A small audio embedding model, trained from scratch.
Model: log mel input, activation relu, depths [6, 6, 6].
Rows from block 14 of a small audio embedding model, named by matrix and row number. Rows with one number belong to one channel. Each number is 128 + 32 x the weight over its row's rms, rounded and kept within 0 to 255. All counts start at 0. Numbers have three digits each. After the name is the row's rms in percent of the matrix's.
After each channel's rows are labels from the 100 clips, of 14976, where the channel reaches its highest value: "strongest on" is what is common among them. Only what is clearly more common there than usual is listed. The data: acted Russian speech (Dusha).
# convs1: first pointwise conv (model.blocks.14.convs.1.weight, 192x192x1), inputs 64-127
# convs3: second pointwise conv (model.blocks.14.convs.3.weight, 192x192x1, transposed), outputs 64-127

convs1.56 098:122159193116138089149076189142062174177119148139037126141107152154133148139154129146119096097071104126124142136078114103113115137138121151097160118095131106146074174081143115143089141141079113
convs3.56 094:137108124142114095172142111091151119093095117098041114130125125098158126151111174140125046127123129070154072084165116119103118131128158107060097186199136103188133118145138126141095100117133136
strongest on: emotion: sad

convs1.49 093:165121120133164174153091106125152168115133093126123115103149105094101139069166131118169103161098186118088160137091132121129166085105134136100083136045104199138138063103132171127148097133085214
convs3.49 086:101160091131134110119166138144140175168113144074114126159179164127140120223182091118138123146124122172135108144148148121147104144142117120134183118193157189118073152184050129105206157144097138
strongest on: emotion: sad

convs1.157 128:155116119139204111111135136125098129168155126096100096147114092101063143093137143095140119109096118098117155129119125137081050139129104098136218086134119145126201149145106117103133180140126095
convs3.157 108:134149099085143099106072122122105099115104150147126104117086126140159101125128079092164103135146109107141131134107118141128098127087118157118144161126095112114190163128080084119086111190181157
strongest on: emotion: positive

convs1.96 098:180152138134150157120186160130177082117127156167092171129104115159143094147117110107072086134094100111122114080076127102118150131133143119157126157170148152183155137154158126114114143155130090
convs3.96 113:091216140143132163073090111102147078138132121111154166137102123141119097124132182170145088175143176140083131189184143072130111178118157164104148158124136104144158085121115127108138132156115059
strongest on: emotion: positive

convs1.22 087:127150055188134097125129145138110180161070051155150082190075093129169051113143105134071088115151165140111142140132086102174081138093145093137048108190156143119143139103110163186154145108115092
convs3.22 087:222118154123152120146073116158187091105115089122151125140122106095115128146167139158108081120117158094133047121128148107157167086131161178123121145085153145121131137100140117156147166126097152
strongest on: emotion: sad

convs1.151 120:154082110126177135061126159116134141115111098226080176124124112099121109106120142085120145104096152143095068120091102116105127154126167166113184142145190117133070123085137170140128032135169167
convs3.151 129:103159171224148143150047124142195080117134154118111069096140098161141107128152087114171184176104113151104178181168174164115105133112138160134155153058109146181032103153109130106113098149141124
strongest on: emotion: positive

convs1.142 109:131184182117134196101142174119159114072102143142137131117153146130138076114161094081099106102156121117062106155144129100123131114116125169133117094129155126151160102133141177072109147152120089
convs3.142 105:077146140121083156126147161107097125146148124197105155143153108119131168107146088159163123176191175124143128129154103157103103131120126102119059186174168181059144118134138093153106118182146167
strongest on: emotion: angry

convs1.169 096:127103109104095131136136176102133151151146104131160191143174174144123075126173133175182175109179106109149122102097181091117068104121183111179139141120117136193078111177162123081141064114167152
convs3.169 098:038169120134139138121092139136131087092146097180126178095182151146096160096089124118144188074129175127043201123137142125128092153114158160152165099150114079099100108069176122163154123060092142
strongest on: emotion: sad

convs1.115 079:097096139121087139161103124143181109127183117127121146133111150172179097123142157137086148132137084174007139144122162083094152101063178136178073086186123118162070142185099092102142142126104121
convs3.115 084:207156162095138101168103141165105131145116120129103132148158103098112145138126129164120150164103192083140140093132143140140134090151120109162118103147111109105087201052125125189156132203144193
strongest on: emotion: neutral

convs1.146 103:124105101127080133112136138139129071181104140079143166090120124094087150116135113169119136156076178098177102124147121077083028101109168132112118142063142134141098101120151105173078100147118132
convs3.146 105:167078106155146155198115146086051116122157082085161106126119104101125140152135149175160109159169091146147110141134123148113141228176146102140077119133117154112091085127114178130194190089103058
strongest on: emotion: sad

convs1.54 102:110045083119130156135218156137138160111176155084175111093097173164046081084111132115092134095118121180075132114081177141138105166165108103105109092122123126161179151085196115149129174114189155
convs3.54 103:154071106050163086130138094121139100133089124124134181162194133077129109118131095134152099102144067083092091100073115151126146116118139111126169097118122130179171117110129154121169158157179181
strongest on: emotion: positive

convs1.159 073:092135186127122161121123099077121160087128139148072185137172146138109102125127104096142176155140144110096116153121124122139129144137120111124077096106101213146167205027120130135109109129056091
convs3.159 077:145129035130139108102159147110108116108133083101058107112129117152165134097149122143146131152118144147102131136083129149100069163119089182115086093157140100088139144064113147086109152108149053
strongest on: emotion: sad

convs1.138 111:091103074194104119090120149151119138083139135130148159150120119110093175115193139144104175206173065079115105149055166187144081104114139141158089127108135143167131146175152144117156098169080168
convs3.138 099:136133125128081141143174146144134109108092106111114132131192191109144189077135131104171135094141116192143156131135112170127166150126068169121102150134184159050142165138105128110152095160142128
strongest on: emotion: positive

convs1.131 111:108147160115154090153127083183188081148151058118151088110132142211106105128143147154085140147124180068123143066134093095116136054126146071126103145094139108148137135067124141134145087144151153
convs3.131 098:255126146128118140138195123122120073095120059140089140110126151168131138097118083068135133140130075170153155148144135095140140115147112171125079066097116079118140112169059177116129119127111124
strongest on: emotion: sad

convs1.53 122:102136134109166111055126106136147083140155125094121148163108066078089125144142158139114128107139109194120147166160114175108119156061136124134086113152115138142122100159118127139096059122087094
convs3.53 127:059124136161115155148126124120130128132115069124127129086127123108178095168159147072124111069072089109089142153152158122137108115191118112121131149097157114127079117158142137076178119084120163
strongest on: emotion: neutral

convs1.19 104:122144148118124117136117177141108197107127095178123112098013168092083131068146146122090100147123089144139101146106136091186210108111093118118136119111079121161094182098157121170144120103058188
convs3.19 104:121128159132137169101140101183084124121105078076100135130097132115092156086142120136052141176151113139126144135153118115184158109128145116145123113145142112134105092022062125133104083146105137
strongest on: emotion: sad

convs1.81 093:130076133122136118100108044153160101151142105116179176130109141116067158134099089126095095127087125129165160166134116160141151145146138111161144105084155125144152094101151102123152177060163097
convs3.81 092:076170127107154114141077128128101155075103079144111138114181137119153166133137130153112056077093054237133132154126098059088146084079101150083149139153178133154150122094134123152123147139092095
strongest on: emotion: neutral

convs1.0 083:166050142175188152095159070126117124186119133151126163119113144135120127115135105144100191095107107175138136133199124155063163144115148087084137154183106167120160107040109155099085144167121164
convs3.0 076:149129136092157108151249107098153093052136153090129120095085111141093118121116132168130152130141189141125075120157130110160118153133106126143055154154091145132127115145144125106087141147148125
strongest on: emotion: positive

convs1.21 108:125149103143128136157074132101108162111122056131114090173080124111172132146161143115095075159122098173009103113175153137120098074145141108136117140196116091109090145091149086122125131106157102
convs3.21 113:150152124123165077150135123143143168135125159193155152144133101127137148155134180127145129168142115155199083161113145156107155130128124121143135133133166089223159176152128135105063117100159062
strongest on: emotion: neutral

convs1.148 109:118180104135073148081128088125161178068097115115140147102159134175137137145122095145152192130128139182158071147162152104119098081137134100153124101146104109142108103183085105096080135123164107
convs3.148 103:084106154154111099147154152112115109142113222149125123135145081184106108152101134122148144157168176131104144154179152171120136115107141147120154163173162165159165065182128193174153069085145088
strongest on: emotion: neutral

convs1.82 093:124176117121121156123093118189195115123115156117178132099129113142195150129167104153128156171092164133086153186092170133093104075137129147150073100120122122121133121129140097167120126099168105
convs3.82 089:170156139060123071190178159157131104162133176076078194153170105120080148130151178170105119114161098150146179118103124172140180128135105082144192145130128132140145127149160143150163114111058106
strongest on: emotion: neutral

convs1.37 101:103152112127115127155095163182151174146110139093146106180091127122113148163093136132130149145193103076159153112128143104145139119169111107148052138116116117099085086189154106066136179123099139
convs3.37 103:164122188122107157127100129126119163106131114119176105191156160131097098128175125128133105128133078140103190134108123127139105103065164162164083131170098131083110089147145117127116124148086144
strongest on: emotion: sad

convs1.129 112:144103112141077105049112102149113096138127131147124118150111126125096172105122110120156156127077102121136138127139125090108136097137084148126057161142111183138118000153151142118173126120152151
convs3.129 114:112109101129095132079038135147130133105120131161096111100171073151076130120116158182129131104135125140085146097173094090094123116142113140141126138056151090154100136154137120154104095132164148
strongest on: emotion: sad

convs1.124 103:168158119112142070142107079145142135100174145122177154136112102124101080080144149159114116118111115126060108121103139147125097156126142075126129133152120131112154123200153068105127111187153088
convs3.124 109:061115137131093131129134135189107188094119164131193124111134137156112121228065119138132162133136182098141128167105107129184114132160123105132140107089119100088148133218123151106062152135148098
strongest on: emotion: sad

convs1.101 101:151154133106181146130129115140137198113120153114104143167109094144188127117128124108128219113094115167140149253127093110208182099165087124177121096119125135096153108124152152106144121171113146
convs3.101 120:130099139174161045113086157050130076153145097117084109106117123125073135060142078152126109151100072153106110120104153135172106140145124163100109137063090101066124100130126168154136114172255225
strongest on: emotion: sad

convs1.80 116:061167137128162191129173144144132128151139059135086179120127061110187131126144139165084079123103105194053108102103131114029125157122155122098086125162142114165115061159159144123178133142119093
convs3.80 121:216123119135128107133094130109118074138127136153119147159115112125151130149168165150157122151133131120158124123146108109136159138150115096170127137137128115172136021136118150134082105139147086
strongest on: emotion: neutral

convs1.84 103:130231124103145121154111144172157144133150140126165153166133173174100137163204149123122194169180184131132082128087067123127167084135160123127063059076164162158141127134143129009093125104105126
convs3.84 097:099126116103165212170138081163143130188114083109157163105106113117106109203046129151119136155126188086100083136080110163152118140148130148146169094157114106133157161204110154140131098185130120
strongest on: emotion: sad

convs1.110 117:085180109136151130101094081139136103090081154088153134138128153154059120083137126140155111135099136112059112141108159117129169176176166120103165131103118107143140168136135166104124131125107059
convs3.110 111:194131127129166107113130105154149064106106191143107168084106177133104129163067084131114122124116088113167143138127171065110119145125121085116082162155100138139150170130087118161149116149060166
strongest on: emotion: positive

convs1.127 091:068121137131156159086057134156150053150089121088157153109136158108134166135170133167118090139147107148093123100165111166100153071097131120127152110132170126080106146185102124141171179105093178
convs3.127 107:136116145156125145145144093106128093083133088109157164145059093117081182145093099126141124133151138089113171109130128112141113194093132119167127157097098128141105104116151164211157118184111094
strongest on: emotion: neutral

convs1.70 112:119141098107191091140154099128109122121165143113148145125146131127149133117077106119169102158128077121195167134129164129177060116156132166132168155116104132134111193106159117117105108090109140
convs3.70 103:103111123164114114112204107120148136133140146151097150084140158121153120149112080182151124127131056105193147125126173185100114138175135134074075109178106112151168185113132168189139116196118095
strongest on: emotion: sad

convs1.112 090:163105158140162128134123079168169136123134119068088122133153097162149130129119146083147095156181172122117107129128118139169083168165117079103203081139138169058145149109094122143130078168109147
convs3.112 080:142108117135116154127155115133145118157100079165111117118130163140120140232236135129106155072091106075113107126124158111136138120125157142118055120220114123150119115117139159115163122101067168
strongest on: emotion: sad

convs1.32 115:147081199109147124123108111096127089136141112087140119166128114168123138151168092118119120142109088124133155075080175130097140101107136148114122150154109077108143170120161075126116160159097113
convs3.32 105:106113180103130123142183120111131101118132090137165099127067153136160121130131049128141155138106156082113101050110129146127162139106120121101135113082139141120098125162200127162117127092084128
strongest on: emotion: positive

convs1.87 106:157149075160129091107154188149068097080099195110109105145137144143112149195127127106098149120075095162175143098136127116120081121092106151160165101157133088171109105102191143130132119123151052
convs3.87 096:158150086133126169143087100118118059173110139087155067145118129123082121137154007159111110089212128096126127139152093099136089178138117121161132180110129087135136122146119105124092136161102059
strongest on: emotion: sad

convs1.17 104:114132131070145150100100132162106134150084129112134059093152128211201084190103100151091133131123078181122104126104140094129096134123106102113167121104151117110076135097140156124103071065114203
convs3.17 099:111155140137104147143145118135191145107127068095142105136134154066123196059166157138198135146158122143141100162125127157116140098169113163120085110157102119119177135134193111154076101104172126
strongest on: emotion: positive

convs1.191 076:080126154138106157132174109141166130095045113119112126108094107103082091157118147065115100112176126139200173147110175148109158056131042124148150128117153137058150122118140187145117114124172098
convs3.191 084:137072153129096102224112119067104147114109103101169118121079137163186203111093213153120156112173123131134130156068126151123084047095090143133133119153096093117120105078084123149124102181122180
strongest on: emotion: angry

convs1.46 085:154122127182107134121144124136140137135096148084149044237213169106117105080143127121140163091137151169157082105141108160115098186144159070136190128138102136071137122104171153138124112119172148
convs3.46 077:043102148090130106095182157102109144115099133102207161104145107085141138117088110123156137139100155123145173159128119091095114124170140098158151194111089125145147128163130152153107107148176118
strongest on: emotion: sad

convs1.104 074:118128169089087148128128157135221156169108081089107093036142125114159127095154102164073140160110147124079168160129084113079078141129157109130138144127170138142168116110135081107114164124147088
convs3.104 086:151171166078165156141126134154056117134114078099144170170127127129091124106161162111123133150110133126123095158138087148146116164153126109119155146137150149107117211119082159135126140073147136
strongest on: emotion: neutral

convs1.187 108:114128103138092125131124174118165198085104136125101150143162082132149069140171149096140049139098103151092098184146145126174112113100112161138099128130157155213147120112141155162140151150153119
convs3.187 116:072152115112121103120163132133137124176146111222124138115151153096119119138145133036131146177104168131169091157093120191119122143118132144139136174132122132157124119156122129176123116093162096
strongest on: emotion: neutral

convs1.144 090:131138116156128058130130141102179143151133156104192106120102155149131139160084161135156099121086105085103157176109160111239126136121134194079167120160140162107137132172055119147125116120098138
convs3.144 105:079118135113098124115120127134113210140125093093123103106102154122053108114000137132043154118100210081132149148163149127171098152157142041096128088144145173201073115198134101134104106105109164
strongest on: emotion: sad

convs1.116 103:137144072105165121159086210136122174129111099149153108158138140183124199101128089175065145187147189129109093103112166147140136128170154104131142118119146156103142107111133151111099121098103131
convs3.116 097:165074174050104123126107136128148088126133131139120103122148108136111095110139129127090157170102141071128104148119121142115143168140133178118099133156076100175121140080115114120138112080080168
strongest on: emotion: sad

convs1.36 084:153152118111144122100143158138161149108130173119115132115103144122087123146118126091101141179148114115076124140065131136097087112078136098104154130188075186119103086129167042166144167132113146
convs3.36 095:022169110170112100114136145113167102119133135111133112135096137169143121150134158067129147131133140142205133099134085148124100084120112172106126108145104117122081090160157063122133071109104133
strongest on: emotion: positive

convs1.121 086:086105126192134129090098119099063143084081140114151092169137169160101130067158162133115135135081135067125172066139099154072132158142082096122187117130165152122189134090128086109099147149118134
convs3.121 093:095120085136103124140114130132154141146147101127166158127082134187149084148117099150126166079122152201140202167143166157149177142141138104116182121054156114136144109193144174116134163125128122
strongest on: emotion: positive

convs1.147 099:081166117126115148094097089132160112177108116101158118132143088123141117158105108159099089077126167191190083120124120168147126095143118090135120126155154107154181150140134173131137163171110095
convs3.147 110:125100126146131166122079116164136112087128123121139118170082108113047117161145120081110175115136089133121117129147124145153137150104139132132130184099131109174073171116134136090166127103149038
strongest on: emotion: neutral

convs1.43 123:165127147132063118136115105137161148106170107087109183052163119142139119121112104171150132144119117162125172121105135145065145159100151103137077141145106127140165136081080102151071148122063144
convs3.43 107:102135181106128140180122112144121143164122135146109118193144116150063131107091173216170103168131096207128126104127157168101162122183164077109202170098117130161179152133144154112108104158116180
strongest on: emotion: sad; emotion: positive

convs1.50 108:138139144087141109130129124139156090155065072161155159162194138091129138173151146131135139176155052105107107103069097183130113153124159177100125143094092127109149126139100135110101123069144129
convs3.50 114:153171145147120167171115153132150087146138128098156131097043141094117119159149112163149087147090163137182177089105185112108100093059130165127081112108136136138189178154079176165112071089121173
strongest on: emotion: neutral

convs1.178 098:145143075100139107117069100152118099080152102123099134140130131108050119168164113145143155174147108110124123129082130127121099099138091122112112122084109128077158140000095083165082148139076091
convs3.178 091:116187120101141110091116163170094127140118080165181114186127135113134158109176128145090109067122072132144160128140142148189168129103102123171185106103124216115123117210125142147187137128154179
strongest on: emotion: sad

convs1.190 121:174117117137144151162139131114134127124137115131158122117087172103129162103142150109100105114126089124115136140142130188165064165110109109129176086139118130088094144121138158063156162106148077
convs3.190 105:117089119171114133151182115113113109157129126111140117085198140112178151169108098176142147115080152163167184081064140194081085094135148118106127144105137080077143181151111141120136118140090098
strongest on: emotion: neutral

convs1.141 059:164095106156147135155159133109135163112138111140138117110111084111172113062202115145146190088083134110159109146147090149120140161187102122104041096132107164076113171143134127109145138142142152
convs3.141 055:092127138098112136160134140069136174090151186155222141111161106115149115134122105169124121153157087088096124132125111124056122088138135160140163129108075128130138123182210165132114103147087118
strongest on: emotion: sad

convs1.55 093:119132165142157115082110094116115158082079128145087175090130131098131122075168098107131062150081084154134141084131148154158223144110136158105171161116142148147159181078198108074098141107164139
convs3.55 092:152102145097122128113110108153099111116114128121134075115158137144152144093115112091124070090179174126170212123165169137108164169160136152133127125107088185128188075100116129157122083146148134
strongest on: emotion: sad

convs1.71 085:134093098147094114106114176099129118110179130143101100145167105161111139127132156094121136117134148071127154146136123120142109140144149092073146166125156149165120176217122143128182104131121096
convs3.71 078:107081099141175135121187150157143115112144101141150119153114138102082130074168127170168171097124174140159131109091112142180123152147137189100135133126123126138200130096101138100150146108111094
strongest on: emotion: sad

convs1.7 094:143006094131095113133186144155107148150111112085156115141132129136159193112107124108148115091134139078136101044051094090146120168123119103161058172167090159148104138126058188118108154137162088
convs3.7 110:160122087188116149132168096160056211132135133160130124143119123155090130131083211127093120153110122120071112105183152155126126122127139104145100118156151166135138123106105144144143087109098104
strongest on: emotion: positive

convs1.48 098:136135080120151115088193195139102145109106104110137123121113144112127157144143188101080118110134125110175068120145148091125119175123207133135181132183100120100162153178161134169141102109143112
convs3.48 091:067085132134116149029133125157127089091144107095115146179080125157136134111079072143154125170157135057085157096058121111113108151136105085126103094098087175132145128073092153122140123071110176
strongest on: emotion: angry

convs1.33 092:141068101121112128083173114118138159089143180144120104100172132143084169144159115091131116093106143107102087008179144142176149108137146118182129103170084100146143129101162207128143123094168101
convs3.33 110:119164103124117132075032130132159092127113100114114115157109149134110109148211073135137095147191120126087164161138129063132139106121107138111174144108118091130125187132090135096053120119158144
strongest on: emotion: positive

convs1.68 125:154069183128132114099055081127103164088089175121171185146114137104099119119157193163097134115063088111144051112105102136189122133110134161209079109105148142162121064113136112143144166178158094
convs3.68 106:115128155124076116061115127159110070119108113058191074139242114099140170117080147150160122166156198115087116143155156139072160175100148188133102121128097144107137150094044066147123116140121125
strongest on: emotion: positive

convs1.145 088:081087133098150138105050143104132155069144185141102147154121157234056151178138129161105130121172114085126145164121136159144135099134161095123077121152137161064137110198163127121151097042089142
convs3.145 076:122155135152144127127000140115161110129133162141146101097110128090164161088090188125114131129139157080147168106115156086105119132103144116113144130099175119168156032086122103165083149187111152
strongest on: emotion: sad

convs1.12 093:093182179145137173121077126139137041183142181058133147116135091113164155100141133171151117179153164133089134119205096151058139123122098119118096113152111123090124158144114076148107177127124177
convs3.12 111:146138137112132116134112148150089108107121094116159083104151174135060126150156140097150072087117221112144104088111114159154113160141117139150082122137121119198101075096136160146067106110149157
strongest on: emotion: neutral

convs1.102 093:149096153149160125087078186107149135135136127130120127133102101093156186080102156090102129187147129145127132119117148065126149114104099083098144179183114131157165120141161095125135159081143142
convs3.102 102:170185111113096139150171089124148148121133081154141112141131122038072135142090205124104151119117251134204153151114133138132115143155114102119122130130142168088138162125110078093131057084168145
strongest on: emotion: positive

convs1.109 111:162161040128161079114119128130173090118137123108028142151122113138165107215162110141149088132189150136048218123077159143103157162101163102153132095158131151163116113124103145131121123113102108
convs3.109 102:103140160134156144063141112131122159142140089143153139153086138153132111197036129140124149157109118121197138162151139131214079131144139158133173122179108193087093122184125163114123146114108138
strongest on: emotion: sad

convs1.94 090:063161111111075170190144151139177088113177089173136154177154093090124127135220140073093101135120170168074115122159109105064145112164181107115145145136138099113114155122116157167122110088112110
convs3.94 106:082139131108108130147130141081140072065111139105093165084108176098155129147153057143122120082178081187110196154160132114091125163147130129136084120165091131154148109129154141135107170210144209
strongest on: emotion: neutral

convs1.73 123:099123139142140181137137188107151131122120108090138173103104117114090054146131066182199101169139148129110052130116126108147145082123117159057132108137120109108096118078137148116179142118074160
convs3.73 111:095134151154128158201158118127113130147130133129193179123095123092165162167067098160145160145144135150106140159182164148152154151178128129143172223159138113198122139091169113129126158130150187
strongest on: emotion: positive

convs1.1 088:127170136096147131136117064093160118110127087103104098183134153129137114122102156108147191129061124112081116169115133123152091134161144190143118107093088071075059167116128145113136106116073110
convs3.1 086:151103127120159150131000125112102119138125139082125131099072114174137112139123105116107139153099122198049094146177108224129119066152145109124113104128140119173100088124110121175143140151124145
strongest on: emotion: sad

convs1.77 062:147132169117126079105106108087125128169125130127150167186139129090175140042102189144130142181176172096145180129144136176177110121116123071105157107019153134155064168113125042116217103074126136
convs3.77 060:042145051189084086141095162143122099058141136137116110177095136190105151107177095105102107105084155130137130178140078114098160151075135110151159133124176171130112140190157126118096166161100144
strongest on: emotion: sad

convs1.183 110:113128065122149090110086098121084066110133154106108164110178155096160119157151132148142138145135133164123073127161134100216204145134113137066110137115134129125104158093095107115127156103118106
convs3.183 119:192172154155145146129088128112126095177141163138172129156125154098165158107044180122174158195147105106152124206152168127126166169132158165142166165143138128121127113140121171138168084110120152
strongest on: emotion: sad

convs1.95 113:113093109145199104169069110152120176133129103128127155130139113159106141080130121125187138153111136144132185125108108127123163182144127143143076146158153135160121101122086108098146136154185139
convs3.95 124:104165155137128106109133118124085094150116108142112086134127151150087108144181109095098131064115060165108152139115079138110103116152129160144097117134147172100107027120095083121106145112140193
strongest on: emotion: neutral

convs1.158 096:112093150115117152096122098094105092133181070158152151093073075107155092101131138151177093179127138160102069123134130165100126180135094147176150105129146132128206134179138055084110144140114063
convs3.158 098:191171120135111146151101129085143059198145174133137138162102103153102121159114106146133134131187177113149158135126109082095115139145106170149145133197109126146093142125145139129175166138093045
strongest on: emotion: neutral

convs1.161 089:212178137130081138159142145085144137104129141150121101165071148156100155168086155147140143123127098109083193113127144135126182164126126147134086131097109127134176112089112108114119155105134102
convs3.161 078:100077133151118107051129113119102154120113129121146148085095093134107134122140119115088118100133162138180119171161166126119076086160156144189130136182192111162103125145138127157126144150182137
strongest on: emotion: sad; emotion: positive

convs1.177 090:151142161095099176127133101127130175084138140175100188128111123148114024134151186111158098116125081099123095062152105091104080103082160108123161107092142132110150136148142142097146090125127139
convs3.177 086:188099125155143127156055111149143143133117157144091121152147088163146132101205059157082113108155143114104173206124148094096162086113104091149159154136135173116128187100095117124104102148091122
strongest on: emotion: positive

convs1.128 098:097131131142153150156072107106108132199172192138140101114156147107163100150119080117159147164145167077153113152136174175146158191129123095155133136088084145058042111092211120127074114113127104
convs3.128 093:098156149164143126105102151128138093137108149084143071115132121151086166172096124139016129162079212153129098121105111162077123087087116133175103102141111126118118145165126054093137135197133123
strongest on: emotion: sad

convs1.113 112:143156119109133114171158056136132193163085189147097109042142124138159061123143067112099132096110110089155058209103158187140146120096097137177098128102118166105098075142162139168143118086153137
convs3.113 104:139118107230142154128113120101116137189086170105148158174083123195112149181072100118135126139158183115142132114123093147148152090132101074157121148107178113194131162099132097114123185138083023
strongest on: emotion: neutral

convs1.62 112:172076145117094140131189128099184153071137151085125116092099097096121141164200164157159144151105087101104112111134123115161134154137115088164104104116124132187116137114131144071127123103111176
convs3.62 105:127170094179184105143097171109129088143160204137143133129132092145114082115188094098152102150114098105152152078146113062162103095133135109129115197153122095151172162128103131132127023143099126
strongest on: emotion: positive

convs1.57 084:151138126111127141089145093131117119100161116121165140114127174160155111130097139164108092164065090144185126135183147143137070083128075144148125114112101129113116093080178092166117140118154177
convs3.57 084:080136137171093114152099110142148095152142110109163154117145087107113160171154141134120119139141154094119139091110125177089157188106136104110084109189104140175089068207149138194110118105155040
strongest on: emotion: neutral

convs1.117 105:161051175127100115099107163113112075109129092143134146159107127113127120128137085135112034178078125146090130128125136171083147156171164108088116164189123147140178102101134129103125181124115144
convs3.117 099:117113097142116189134167117141134097089156133186126143117120147143103077139143063138120099134152150086096163079074112181141096086120157114135183139053120122086176166147082152195139093111111111
strongest on: emotion: positive

convs1.74 102:157089111148143142133072072097169085134159093131137147111116131169120096175138100106108031113162105118113111183155145185104102144112122124137166138085085128130134153158091167148108136154123117
convs3.74 117:200102123129123104110140141105165113161136124104121150102133118138105110139162122154150138125115213152148135172128086212092132120111116140155111095116126056156110136152120132175145158102099109
strongest on: emotion: neutral

convs1.3 105:141143074059147138154088120156154071170171117114119198150161103112134155136140167079117141134174168125113168084137161178127134135122097133131112117136112094142061154108106111140048146089155130
convs3.3 101:162109111146136134094158148161095124150124153156156136133186094093174130089133174109138113096120140219194172097088106141168067209139130136106114131132116176095111087133139140155048171126196128
strongest on: emotion: angry